config = dict(
    encoder_num_experts=8,
    loss='l1',
    decoder_attention=False,
    decoder_upsampling='nearest_conv',
    batch_size=64,
    lr_schedule='cosine',
)
Rows from block 9 of the encoder of a small image VAE, named by matrix and row number. Rows with one number within an expert belong to one neuron, the router's apart. Each number is 500 + 50 x the weight over its row's rms, rounded and kept within 0 to 999. All counts start at 0. Numbers have three digits each. After the name is the row's rms in percent of the matrix's.
Before each expert's rows are labels from the 100 images, of 14976, where the router gives the expert most weight on average: "responds to" is what is common among them. Only what is clearly more common there than usual is listed. The data: retinal OCT scans (Kermany 2017). In brackets: how many of the 100.
# router: router (encoder.blocks.9.mlp.router.weight, 8x128), inputs 0-127
# up: expert up (encoder.blocks.9.mlp.up, 8x64x128), inputs 0-127
# down: expert down (encoder.blocks.9.mlp.down, 8x128x64, transposed), outputs 0-127

# expert 7
responds to: finding: normal (80)
router.7 103:463522481555475482567470535553420529447502394437576494488459447464440519453544446487543529555560553561493436517566413588525488517450451435535569464465411515612549441465543528496503502531429556553483505558501452516527414515498523558584456508508491428507429529516543464487563522495553484445588545445474547588475532558556457501458617463552545490462450493457475552516486453642520489519380
up.17 071:496538574501488555413499472513456500380539540522572572526563499539492512512479562463421544495593513474423499488490464529475509438540469489519409530557374466475374558463490543575515399429545549511532607506540513478462483507489524549419535458420528520472470527492569508619489640505522505495458473506450415473477459450423490456424573498495559544525539486540595466526514490558445456493444
down.17 100:436459452447488521485565533450597509506543522454434443534481544412336508490539444507503544504429505495526482514449528516445493498510496479545493520445533517481566551442518488538500413506445448445495524465455484439415497491424499523501468525498496481500469508501521531478549450507441488502526499429557326544428542486536599417438459547487600513471578555435489621541547551564627435512571
up.18 166:461471501480484418498553501472447490480552471475517555544495469505440496460521457507473463533471468552457643457499460451531466509510414450504473429536330569534513499474535430478430567461609514509435485547530452505513371560575497551495526521519479453494474468521420549517396421543566525493524510433546564470516445519554456564385510423584600449497428440462535480501492431554518494499442
down.18 123:571468479480522511540537549500578507494447535477413403530540453550462450489454451504522558516489502459475458443506498523483541534524408503496519576491534488482516491482522490542505356461422495552471517422501518518404485462491497425530556465514579485477390459491505429495463462465553560492520466433529378620426456632537496443535422547492526481485475527502488505568508502537562295477521
up.19 065:538427427476379526539505445447530504406510545488449505538457420493522503484549444532458496444484498397377541519526386589486460517450384578471468537519438476494491513563396477484490526529470511454498489455577502481472511523443531455562580543357443512530506473564519480467522517425547456509392532448581516556405472515448535455393479464486509479463511447518516522504480545463527586466543
down.19 098:472457476503534547483504508422580476531560536436494473529537523460410489571441444445516502535467537450494514459546474558427550493507416502451517528383525519514570559522483505487432364490449526518476547506485474481509471546506442491606450572497462495528444540576458524511539477448455520513465548414508373570423505555515629524425411526468546514480536514584504517528487512563672470521431
up.20 062:578475459494462486529466485393453483468494455536442527566539434447522550460425502466483529517510392466502522484501451455433475420504548547503611539469519500406437570453408501556534468438503519405496496558542538408465537450508552580553489497434512522432448520456514535536465480554585565378450429559423498537544462529448516556537528495473485486598520486487593481529452448394605510541540
down.20 099:462557412529480484505516515522566476514544460461504449565457511436467629497478491476503488490456521484477560450470510555454530537500495449510461544377425497597473485463515497481505400486377574543423537415400549502482437564540441502489499465492479519503425548479478495528526502545500483490475470441525380550434476577518560468480453493466528458462516469562473514492509526506710360471495
up.21 119:492545444464592588503529458387515601489511659504378422543448656527498514514534631490473436510508505469490452505470463519504474560564535562538528520475473500549474495582515498473570552450472530534488498554543454480534511483521483519447508510488569471519524432518486544486565476525578485470460517431517569524525541465447455538421508526340437532488509541492500560509461572439523453580501
down.21 091:542524532443565634495455553561470548496413564529537419483514498497470562523503580491452516396508532443530539585454464489510481483496509574532511467513571452457410472494526569512545392477546499465543569557468491495498478472487608471480515510541568496507573492509513509462413514484519415554477565513454481483573562527395333491505506541440409505458421570461492541473473520416482518591562
up.22 059:551517487476421558441478551489526424538477581503415531548580396523470492475405544434441532465572544487491529389560460608494511570508521504555539509468492540468521489523508466401519542487450568468477511477554489463508514535553479537407469576544481476426519523511478527584601506481437539459541488499533525535444506584469602440419372472432431522565497471433533462596592507498488474554479
down.22 102:479507495469512505490568475410556504530549504584514446580474508489497531501495478439489445422467534478538541478473448491476502472530481475448445486416480483568607532488488475501468419468438444511488480413422549469457474516446462479589486438469497477566434464454501485465494488481521443525530474408557367540411447553525622521473396581548550464456521539534486591619528474502632372501503
up.23 065:582596540474457472481532536425496431488506518532496596491519453473488433471543499579436474513433532486465495539573428557385537379490505476441460547429471490468527569572541549515508507460510532545542482494604457529455420495388575470451546457567507509619476475489525507509377467524447542440402472527564503540444491444489468539495524527496496443511597559451579480460437482517600487543472
down.23 086:512477462395494470505532553510542609471527517475443434519469472431414509493549472492449495465540477447530478401526503567426464440440465509456406493485476543505509589560471490501454440456437411552442479537443526503430434492514449413560483495423480488458478535480521436512547458553494469495471547441487366563407510559451566485386417494592496403459526468575532528538553455500575434482446
up.24 086:490600535441480561507556451436517530456504516486502466537488528439492507544432678474484450415595467498559504483483439582481537499547549530502502470444301557513486521496501433484520619445478498483398434533568491491537395473494476537388496459593453520553514488542460539519549531480529533488524535490460549547575539467486427540461526484436555538498497507471483553479419451435529483503488
down.24 104:468500438470526557440485469438535469485448515451513435507448520543481522472507459516565472476503507455487486453480457572549481550461419455502498577380488470494585552503540448532537468527371496485424497462424495534460440529480451434471484530518450491502444464516560490513496485483464428488505528439530350610444478529536645538532436510502486492516526560515441604567510545516639353550506
up.25 131:615534501500507641487499559518500615453496521515539513512520543479439570501501601446484503458510478470469505510514532503474513450516422528489540650500471438478433502456517549530545493505575566441474516548478531402443483536495516545598580529473489523516534551501538505526533519525389493497493442437504485472467481588480550475513546549546677480522514541479502542434533456408540539651541
down.25 105:514530469508513550398546492471573511465447571475482428521510500449439566548498542499466519488455464530474489397489460493480516491445485452470527529448434464494512534554515503465550436521433510494445543521458495463450449509509443510525498519520465503549504561500516509447506502459512464473539471446574438606433478576540631431454434491451593523502489507503490597484503527524760354523511
up.26 055:461500422488450479453456468404514463540459522567467496532531535448476472528503476472472418568408498444443458502524521537393519536455498414497443463564493518567362539408573501509515445502508620468574480555533570436481542447466491513445533479483533460456434500622533531608531438563547542437522480467503512430429434567459468448455535449490512512570537441530615506553543486500581509535471
down.26 097:493451481468624491466515478394581516516604530507511444564479531481482540543519453424451473441458496551466534494472495508491495500477577379505507582358421508503502509534580500444477405514411488491548539498393573486479490512549488478541544480465462491460400505466447531478553494483437494552530518467477313536448480546502588455428477504529490483453553548493505552538486474461602443545536
up.27 072:570483527516525533471488563541596514456401555494484601505555532487534427504411497482473534523440532556449514540493477596520549484475497539535434552541538452550469494550518563498672453465458560428550563532623495490335474563444552495444553492525532526513467591447555508562459578497474478514544457514497541463489508558449562604496477495528457470537487506480616522556509522486548542544485
down.27 095:422509427490492557509476509403556558473556498526461498491404484489411473504498468512457504534465521464483496407508443533481468560505464459459501579404573453537570519370477484517509341479413492489482475523433519465491485564447428478519519514481514482495426473475485502484535510509474515489508511416590341536415444573506533523489499511443494503506533465531459602530471519563642425412553
up.28 171:491512436427506441517533514565427561480504467480495476489502401462433570461479513503465460503521485524501597464502484448521532556517454481506488400599392525533538487558511374445441574448450535458415440565551471483504409552563485527451500521490488465527537505449491510576284426529536493448546488462525542499535525496450530551422505467587531408447472446452544484488482444533563498542480
down.28 115:535504477540456453542489506508582540475499430537455558508524447470535465531471532482492455478508524501509377556467538549440491482498455571546519592503457380448564487455445560505584330523546514459558520430499528479457531498453492487483550511509549523532527466519509433483562532500454540526484411485548367461467481632554612455444435498510571568497553509451452488559477560461497431385456
up.29 073:564460567524566449496521566415591571440505576523517502527458587474468504525425475437377495501545429542461427467441443588493461501468409541541553417467555507499508543572541483486560556525487585478520585440515474466508557510411553517461579511458505540531496470410458477525543501480364591383527536532537503484488459458469579487529476530482457411560520490521556450492472507477481459529409
down.29 098:384487458475564499453528497452602552541523448523423478554506449402487527573464517512464531467494538506487522466489476507504521580457524425490467571438441459570569532475503481500475408540451520489414457481512523459430515494491441489492427520526454548534469407491465536533571540489520442543491471437569379522403485571526635562468400474480505484455557537554439491514500455513675436502503
up.30 059:609432523528523510464499488522520399525471548446408510524429538555570483484421563513439497498602537436494577545499422535469489500510514569577536531538472485506463520588390566524506518466512523496444417527576464546449456465512563586521528448475505581549461457505523527582513528375511485434499316606476516494556455552498571517556533503559506494514538500481540540557541498510523442503546
down.30 095:460467422511454489495512516455498622450601446531443496551488519443440544558499508457495513516472542479478538452444451500473568481467484397448531524439481508526538606460523458486455420495440493480455455448462583627503443569468433500543519489522486488554461550564416487509523487540442482552464506431554357599498475557515579440500448581437478490473583433493488580561468511516619438539510
up.31 090:448492583456468559517456473488490477457470539433479407542452490462351560506430532410424413536559491482529502447502450564529535433499461444557519531550519464398413543561473414459507494490428458324528530450575462485459457563521431532424538467467461469534478475518515429517414476495423480450463454551526512474473460523503493508445461533524509483537503479473489516479470459504651475581462
down.31 087:503415456475502460501507491435483499507630501439478500524506448525498469556488436395488440530551487531503519434502512531581525485456424483523459584423477509539514617479474423451524467553416468528477523414431498494425512559509394427613480467445477521465420473509459558517522532474536503508581531490506376495448464569546524504385415518558583556506568408547468455530524471538541424455473
up.32 057:448478485524604570564446416497470515440476572464435443467452516512465544624479518479477534508428445527452500480520459508468452385532521529493409558450506535398488511483566521484433515557421411461513460522462414520400510560487566531456496542576527516489550451465483496562492463487524503510458401538523547485617453555539600576517583540547575424521531439557533489549514442465575448525503
down.32 097:471526405546545488470581538399546499526511515466462420521523500469464556537495462488433533492524507495555532447537492544485548506435488504527486547403481506553556633530460500490539376497375542512512523455516536495556480493512471449517453550493507522529477520499468565510545484524487499490461583345461364539422459576567537467494477477466589502495518494504432570479495436591652459577461

# expert 1
responds to: finding: choroidal neovascularization (63)
router.1 115:522452464518572343432466611511521500575538429520491513502509541514555518458587430513524522570527510487430453554462501436470531463380511502583594541488503496487592536505554477488451576581531466571546568535533502571521506433555487427566502408544536512440569533428540583418533450454532562505528538450566504474484554494465529542561562548491416512504538417574534512478506471534442512483537
up.17 191:396514399562523477453525399544483540556570455498540466476512403485486490476533475544555529509466543527567426610491398490570516534475596460517449475447563556562577475510462543575484498558427428580496539480491523569564511445541437435537372452529463492443535448507506540437608544492542567501566545572517460527529543451503463522500498477465535550461436507546410524475476482488424536426471
down.17 118:489555432540530601477513549556515460535451512507501535534477576532470520489536550546471551462480496528503446511497501644427558477540479517471489522507498506537514505441561463513493572495469563546470484493568513618533486563462442470667494482419547558486560419541495528482482494547458472548491477503501475529483568533528463495572622426477612532503484483523502616463527410507530387344520
up.18 065:473391525511561576545525470392482437510439487618594444500530526500611436477416504410427555556541519488476500472457424452505590532419486474510542580490416450472539518527526543572519483573531560475484482573488493486376546498474634493499480575477455569522421464461580479520552556459566538485553484587527473519502422539528502486467449447543469516526457470527575483496457526519520456510524
down.18 102:442515518508423486456512528493498492483511435557551451544506474480531543498573524443560465495494518433545470403501428350525501544537481519464478366462469529488485423484549473527470453473489523477532501535461485434546464496501580508400422526530348471595532469504524501515481531512550491518486537491537582459538488392538535607415420522576391496459529480431578489562495518510504588606549
up.19 100:542436523520514468482502547443428501497434488457496506552486554545497508444482474402458423515490470521511526478545550536437504454470426500533471529518356453496435548537499553560498519453575562444497459489502479484452387622417564534458583486462455461575486533536514433564388542487454486478507483509494484414480491595522458505496494428620465396510498511408571583497607534542485427554496
down.19 104:506396491542530561497409583474437436448417554498528488495429400481472529544478514547513659595480503542492566425503441435537424510543470559455497519510508529474471510467502455518549510503550452573508576491507482483362465489536543530463547513492537445519516520458516559515509512537471457436490462546489650413489473482569457484437385526498392509501503463549439407481468552532513567480459
up.20 063:476482546546511523599400501428490436478516546493534521459479538543586538550557430463427483441456410480383577471543517564490460427526564455553519475428406466446513522555521478481530547504433515438511458505513571521449436472577500534370468591442418541466483436506602552518521444481441471511499592487453530589470470543541519401531444509435556506451529541507493510439534462464518444515428
down.20 097:462471517395517469509492550469521518463530457443480529503560522454519497415467569378476436552534492465582546452474516419571442531579500552506537500464544521465460442439541495536376513531502444472532470461570467472650483450472501542391535542523461503555513480453487471480467533478586507531549544535461534482578470408469574542426447544555374482530533487452496432500469512523468595629499
up.21 064:600469499422478494476486564476486487501437454517468503506550450522486421476443411440451412580569422507472412528486522463419541502506422570456443550611545546555538497404524562521508460543527505426473512538495556406547578513536503545419467547488588525569441532441469405485532521547571474485508514470464584458482439471436514500530467509436549501566493533530597513575550573512598440540467
down.21 107:448529488484555434449485462453469485446512471543525420531475518435504564481402477420519474493495442434537519451509454400491473412422569464466459473412549487486421533529552497458567508523435479457507484547481496447543478486440497513424463555532484519527494552484590558437486498404558497466510516467422461468539508403471532462362461466492380584484508573408424481446548549483523591595579
up.22 065:630567589437428606517546610466438421547554580595515470433485467550476587458451449424424465539478484503552519522486473396529579552575571467445505435481517534412486482446532511533480520595551502584499539513489518485502585546463524562441556559521434471533492515521521483475459497496499450446509474459504455477500500490503591513444524485485489566402483441475606494552579461537527473485537
down.22 100:555434493462533436439553457376574555482482517514544478495509493440608473524533492441513460422484494533515503594446436368521485537464466546540505463465484546498479478518442536568482473516468526460536545471514446424566414482484661448381503530512508502570506484487555456499401528480520461475469524514526559485504474394599561540463442555475450507527465419418462383547521525448503556528493
up.23 058:476517475523432568593534514464442493478492527403504444481508509521355454496496442493447518375543362543400486597564410493454495515534433507461560573482430415476484461480548525552539470446510440444445434404428477556502515544521560473502500501480534474495531535519476388500506480493502526579501550504413577438462493534523526491547492463500447474526446603544489553389528482528518564523467
down.23 104:424423555509464518449489497543541546381587534536520465526413542463548561532485549430445487479552534468568551498514508404516430447464570525508593479473502540443497536572471525502456433468541535464446504478462493437548489492509548600390455569480463510540515486496543469411510515511452567482534495447449496465516504392548551491398414515556394483532477520481523527518529541412506531670554
up.24 068:561434591411416473475472514483567478477516521599531490494489496538530525493515525552456479464590455417447510571537511536508426508543555368522506494499473513486355573587549470415504606466565463440580415505587533443568582553495519490463524528489486492510441444490496479515473451506525514584552431532476490496543458536496417522485527442451456519534584472590471568513495431586428498542530
down.24 097:477485502447468397530518478530498524415408495510515463514522598441555554454460515499531424456482412479453580541441480395530531483487494604538547498422485395558450563492436531438455406482500509479500503567408495421530421476456516596433485524510450499533497518506564507483496515526530475566459478443525529455480403413500596474440515444555383470522469472442519515469461506476446566619553
up.25 071:544560514483484441462495468425582438457435491471549505553541473550528522531509555453425538530533423496573555576573514589428491445580539463565490480438514513455499531516476527451532473525538521441431386457525409438498519547497587446429534481413593534502488466490454409574506544529473512533514533518512516508431421610458406498378462473461428469572556510527555566487485463496522491592559
down.25 097:497474478450491452486500470486550482422522473557561494469508477550558614480543535465507465512522483443518587498470519328500479460461533477429519454443524485517502437596485491560479468469472469457645527525450509340480449455538608575369459513523432437539526605481508500515511490458562502519483545489517509514562518443440478528449449530506433497493521490479535535565558590471438613514529
up.26 062:541482498555554532501563505500543538564458465430479508494556504412499521479453590533454460448461406483519549475569489590528493426575486606568501537490443532378564535479519467523531411482523556425530448439537474456525498511499490544459515589456503436502547563614602537507549603532543491509597539545518435489461484604478549450502526387477438475524444566480531528467477601510508531479573
down.26 094:520559473437597483559538442437501451507512529538509491461481543554568488446489493423483486536535505470526525499483523353567479453510593546381542449448494501557526491548446527488506402571499490361464470575454514412536490459464557513384499539554495442577484507504489465441440522431473475474519516478473511516546484443513585540429457524513423513469412508436549440489525544497467581653528
up.27 060:465456447471565423472555472476501376498586487489539435518472436384532514442393447435499438538487508550454481466471389487464550496478510507476446503377426415472487536452550446578515487446544537466480433525483531527528455419552503485421514479530606497523456497451509425467491519436450523490525477517512532498530571606504475410555488497453426557544527466527611484513546410549594473545487
down.27 085:491512457497528407444589474435450489494478594497562499564517534511485497450472609471489489412440395462513552431498527456540503455447469493463516532510510467503444559504467479440493436495457458384487433635454486381534531584449545495503543474507521463537452572523431484509499484525494505575500511501520489497505561444470478567443381533524390453500523481517438491565525585482540564651567
up.28 065:504645505439427540495535516573571447456478557567456482514538584534500556503439517500478539452462528551520503590493521488534463464532506493477537478534505438509535577460500612448495479398503547501538469452528441477535419552466564564497537589534571419565427453505450569407520567566376536462506486511506543418455554535515412556421471529490562480478469465563510421506521473519555609534523
down.28 111:493446545394538459486547477525500492440528539505451499537498587476539521495465550419518409459528426518525560494491460369601444495534546475471524482449551508507436541521534554503521490458487532423445498549482437434643485437466587510383445485554487518430485532532507516438476493480483489504426605458471474479537484468442473507408456570467341536537424445437483499496520483444490589561543
up.29 064:598533643500453533517589439526556467523503470521463608540451530419485523508463499476480482545507407507491411578468537561476476417495539530472500529521527505498494567509498572435519540493540527424566376580451466556476516579486538543473508523538476618542511489427528412480489548491528483508475505495464587496448548534538595530428460585529564429426490388469482498530444419552489532496573
down.29 094:482505557439465476475566530495530490518572486491631464531566558527527560467469539482524458483543462546548529490519487362587497497518477531523597484461447404479475456609459494511510465477516434399538572564468441470498467529549575587312510539493439473552443475507488473455516517514542504579515506442510615498472515452480552457471424548523379465484482468491478506484440542484532560579459
up.30 070:588431442543459499484458480506448472456444473477523465489567519479485511558427560463575444485457484453548534455545506534467557459532594536517448513552546447483389564565558566490469476570475568490591493545532492408460553498499554442505524462535490619580541555523578532529492516460406533470509506584507509491432432578380479448552493555508585403509549495502485456480607541422564444463523
down.30 103:472514511415458412530466474436457469469520514464507516495509525386538568454400514424533383462508495483501503492488465407531488480518565489501453434396487498503437453502422520481504463522539497402527467552481475399540501445547572532382570530518503476585521529532466561434500540457538561493463487466554564496573514424505599538437460494510448542485515538501539538510567590536586627557400
up.31 065:549572560555473496429568447458489501482475488551497609509574585437537512513453510505499463481506496540465590447534563518553448517463453607520578509446526396471521439447497467533528484546568620456433499450431593517459501535464486555515544526469486520523537469604608405530484475502506521456546518538486507500504492560463501413604447501507566460532488578412507634428498481506454535494587
down.31 104:428534568428600450468451483464471510540535523542533533503602580485500561505446482505463482547494410497539497483497511399529438468485487540436465427401452420481467530505489468460512417507494459367526541489486488423536478467509578598369442500568446518512460499536548530503480452516478434543444465484430533454594536434602543560413438539438429484500481422500442514566506528477522554564537
up.32 156:632503502517479564463474533528489464511461433519514596466538568515449482551500564547506523533501531489467473474500680551399507495500472541523488573483535420487418510514490649586506488512539450480599520443342541468434572481444494502581580515504507582494488491482516489490530555500451522610434441495529445474453527546520489412501534536509434503552519555519540436537550537494450478496543
down.32 111:462501592460484394494429496475493600540438463469459489465496485563491471584552351469518533524421538506465570479459395410559515507514461462543567425518481544499561504560439465492544599515468489623483471455576527546531468621559551540435503479510377500518543477496394514443373451493532528512467469488471495482506470501566513485522554527545503533539462500516468548511465420439436504530505

# expert 0
responds to: finding: choroidal neovascularization (64)
router.0 099:484530576472467507508545527460555430525562454566548517578431548538458478580522530568471552482475482486568454573527556576405404448487469539439562521545444521394455444448471495551525499422483587522578460508432531506494566486451637409591493484517470567547474504473509445559451424418481530444495566432480550491454580495454442442594437464436504481485465514488460520539473503438434520521520
up.17 073:530494383489500530459498540485500535608532444459492516482463475513438487482436568412547601478460398515509453442550504500545437454507384525475447449434552443457449536497464519546554541450523468478517558553559493441497360487615609523493431493561476452525457562469448514485548429562487463442449538505558520538490498565521519451529466588477461463457633462417472421522497468534526527456493
down.17 097:499398513480485515492480418521482587451609569455484502521501483560394497556495525528518544459538564481524529511485560401527548542484629521457536560509436457532490494502536541477469351514462506523474449524457513548530510578482488532661537486513499504549529439544442507447505518477496510559523493425474461588499537540467398381500357589461531526485486560463461562487504488514562442474548
up.18 063:477512441556541545467503465519529452553467487461455529445549495638507463514529475514457492551571451402353461437491546519501451492523505454617560407528528532498514558534516428532462504500454507495524519503546519563521472485518577502440484422421408527550490536564522524410453507507511519491467422513386525474556433471454481485646585484541510444596470487467521504449505433461586581520425
down.18 098:445434480544452548560491529451434539441569533494564483505513536500389582527520525552520498484483544484431484541474473373540549556509548536576539543482495486532474499562530472464450355512430439567489491505504531525538535566462546473639459579455580518503489491501425465449449548502472564503436530370509473538506584472523416440468469532483489562486526536537369553528460508465581411480517
up.19 072:566419465505452405416520515478549505547431490423503448522446521520415461509516583434487596446543555503477509402388537475466449535529457493530507573449485468578488560498445583491603536492580491546489509564488466557493468481555558505497456631492547465454519509547503483573483505499452482462453587563507376418497515510464562563508520391535518494523388459473533418446480480476475514525443
down.19 095:517474500446440542546484526513457478505510529487511524518459531506435539462549553536449495448542522495414449524513481442561572479503598593530521549456577494498474545566555537487420382510502438563484480521467463482503419653524524505592476465513449472459497453472467474536471548487516580509477489393503402562445546487505362428517401560495438519450491546541441534499479463482636402488434
up.20 190:511492523506432526534516520506477521490524548558575552502522475417531436529505468450469487497400474520480545499552523483398622445501458557497554540521506489491433485444508483471585379576531534541469485402505446489491515464510470522569495514505535464509443512528625499529502524541469479496555403455504582386377358532549467484518463446535611443497536526501492422494553474348497509451492
down.20 107:575467511460543420533575480513468508522524479567572442503573392521526590495477417488515448434461417456343495566501506512584439536562475519458549479567425541516440524503442455508569505544485469419453441480497408473456466417570490551481588599462519443504578468581602440535464464533550482426515444551512440499499504511510519500478454552558514413449452489446537456487534520555492471533472
up.21 067:555438491608517497570375600523510535427569501412490439491432509447440504521545514448433533448445491498432530431545542530518542578499473451409442499452487498524481516518506566504526508438499564521468544527561430453525459507470490621547603490449515560530575478459488519416467588524536487473491509485479461469436606579570589508556443551531496501582421520450500530406475427535550475523497
down.21 094:475426488505476538459518466484411554441533527485502450513493521490497588467556524506541535497486496498467476550524512437532523477554546550531538567460557342495446485565505609526418404443449546561497516474492477527525460559458517474619453494538510487512460411437522521484449519480445573462499537407570368525569499494505385416487379566503499558536516509480463548428529521543573395547501
up.22 063:499449405473530507411486559445544474451537536405515464501473498561518503470578488494449532441521481572430417561542491470503559533458411515570552472466406526421486546492505493483582471539595470426380532603512516546522543450410557512545524460447403455437501512467549449493534506481521497411462461460513427549475605551444500492507495421558490423487562455382510524525510453501500418563506
down.22 099:472486502532458524511475477469433603474512526496522418492507532522454504463482477523534443489586521468440506512495492375498583487487563524570441497469507398470452454520497490513471341429509543564496460446542511451471453541509481483625505498516444473543489545431459457520488501527503487519498517350471419540504532492511459411537345561422519549412551535496470583546480484480626427503555
up.23 188:493525491476575468504496484532474506517453502504516503470514479432497605569494554464543494505488502490497501512456528429562403493514521452481501478515466515496519528536456548493587382559523499424419485568504511453553487432530484479463491492497507551543623483491476477525436500534586422503513573630529471458368601478621494523580488497499439486486388489512493499306378471532526518513528
down.23 109:520551533433580491481498455512593575502444542529481415505585501440438560517512539453472455546534516456494448525490462488526416516540504479521498394485510526475633441524484415454544485458478471414470456575623445443504427462519500518417516583497495442531582508399525493495405394502500449506488482496473461522551490502402620584427529464446480491467500524499521446493431560466491525611487
up.24 063:611408473555585484509504578627542481573551481432482531442461461478559559473541649476458580524511491430502564587589542536492519512514485539559393441470428441497487455483520468473482546463501516505531435381474492559519441536516511506468515483516586434530608471518475478420478420516537509454496453536622491480447495487556523513454510479502507484481505604467541434489503430530530522520429
down.24 101:470448469499492526448509432522418510474537548492457494447526517466394562498511552500507465496571492518464440546514540354488510508530519565536501529430522447473520524535580514488449361414399492584515518474466511514450481524422527535553526467551429435473468429544499471563380522491506515498415541349496463510495573497502409388530419564573474447481537486515422530489528438451549457510453
up.25 066:488448464655510530574457485570486491569378540513488457585505523509495482522483464502451498455519485548459491468470480518549466545584470513473549421609426441494532493521456537479497537579584469426518505454470558458543500473544585507462481363470578459444540557518419571482489504526497467413561471412505551549554387498564522500546470513503496458525519459506540450478534488483444417425626
down.25 102:512508477513431509469527433416447557442488483488542510494434518594424523481530514501523526517500506511474491491544518435504581487513565503522462463532531433570490549504563544474462358451417544481488551460479507602532465531535443534617482517510509522514522515468491524466455548517481512520484602383506450507437527576483411415565425563527472535492528467459419616413448361557615484532546
up.26 074:517401467485553573522473582459564561537498443371497452525533492494540475451477523532517424469495420480448515512574478435514545481489429517509525428588490475558536476554441496454607450558507445427463549504498501467505416558609499506516525529524515466422527547489446577527516558467551530429405539487521518454551501491488538578468557568602447555565439360546462424474523459575544478526460
down.26 102:494455424544466501518525431477473561475568586367521447526385492544411593483502497476516575531555471488435498502497559399464580541486481586557457525498492476482441504581507553431489381459450514553545507529430541556525487466526582512561506444483439485469511489495421448522455524544539490556488512400482433498503541542508382428532412595456479489520466494442428519458484436503598472534497
up.27 064:513432485502601481454446514423527478487569514475368476416489478480523581512506456505603523492489520425510484476557402521565503511571488523617461441443507450510528501564511493432548537553509477530461478558523487433461460524530570420534505459521502445520591577586463443498608503481492524451457390490519496425510372559594495477602517570513566477486518519491508505522487498576449432533584
down.27 090:444520498498389539416538577452446552483542514429520490512476516519402515506513516505455486514569559509412464475558523442519531475473521614520455557511502414518459534546580581474486320529514494556482480453406494505553535572522520554618484585460469547509513451519413499478485567552506500523467505360460466520526542520498459409504448569576434493426519485487409523473497519485575507455487
up.28 070:545477534437523504468480625498552495503505474509553437561534482482458529446441489593428520532459514518439521598478410603472548549528564466515419491526498470508455552458457509394481505524499509573535467619532458501462444631504565428545466497458498419450478500467569579478387494481416554519445488494567445413459507507500507484443467478628547529550517525490498456531474519452480483497367
down.28 099:465514476529467576483471543470416539496590537454498516527477586540441587443494495535467502395520507529437450438460556460458550451516562517435486549444624496527444568565481501489371348513459457517466431508481550531528487540448475485606511479519497511520513497461466548442443484434537499529478500445481448517474543538546349479573467575507471541471538521493452592504565430486596426465503
up.29 069:550487411534625527502446539564509536509496496479561475453491546534429541456439398561426430442565499504461512514561497560609433453503442474477579473502514521557452488461433473543434509550480531492501528475462469465554474493575587511489524541489496496489487581554561586465558518524598490462452398405431402551499550458491498534465466564523537426589544556524581509479457581430409473505475
down.29 101:450495404527481479488447501522428512462544528475509415544458502518389503476521484517503482419493465396482507473501502404515515467476522495502466567430563465555488548554509503479495365574459477585420493525411535489559507647557484585576510466441506531473507501531445521488497509478490502504484570325517497574553492523485427445503348570527503432505456482516470564440520500469564436498469
up.30 066:563381484511472516433569538465535527532443402569567444511420506527536540551552513501467517493471448481527484454527539598553481477510552483474507407501545552516439488441507542533529482539484515352430463514505449499441514402627526539474533512506503593497497566440521473485476466499501528443405477445472477529564490581418439510466488397507594413482576501542566517462435512540592527585477
down.30 091:430498447498495474584495525476352567473536518504499453408345503515426496462515467488510517499534548534464480488530514458550516486456500507523515467481588459528458479538502509533449305490449506590487539488489531524512511559535470550661526471509492539497516483499479476469472505432525535481486565378462445544446470489509436354463384526513436503526490484472477551495524483480619508492532
up.31 066:582474525526496507469448494436548439498547582423474507575433490526537484461521521373476454470536454478434575510508504508496444523446488514497492480573422581441551460485578514510518478437550474537463520431580427458393557470610488506408563423482525424510545581585394468493435540523509481434509540430467445525480504470425503528515385452447558480567454502542505508444546442430558525533557
down.31 090:505536477499484593458504520500408559529529546474529501556445585446449521498517529488511505458549499497377528521502479406529546458475586531588502484453449445434460518559501563511431439505479471541467571485462485511575511569490535523588493440535509473503481424508398465462435561480479576433446582416494456531470563491500448416477395561497539572415543509456436614505528460456591470382505
up.32 244:418541520467514441562538412581513483556528460539492481536505554489526566460459510513598442458555450458561514592528495440574299465526595457452432528446548555446581447472535547558515508499442501407520459543431545483605528445459491466529434521448493553541494458534485470508533484476512529537539586538425495518505573426520458503514456530456398530413491521489426523494474527508483420455521
down.32 112:562544557500575515493476479522676479533450447570451531480568450474562422534496504501469439515478480507503518502491443566493439504508458456435479439507470569519546461411437471514451541466535491401491496535567497491481474415488465456366517542476510473480531560502564517488552420518526445535558415604568526499533489456469603597519603486492496456551493473533552483480440575495373587530526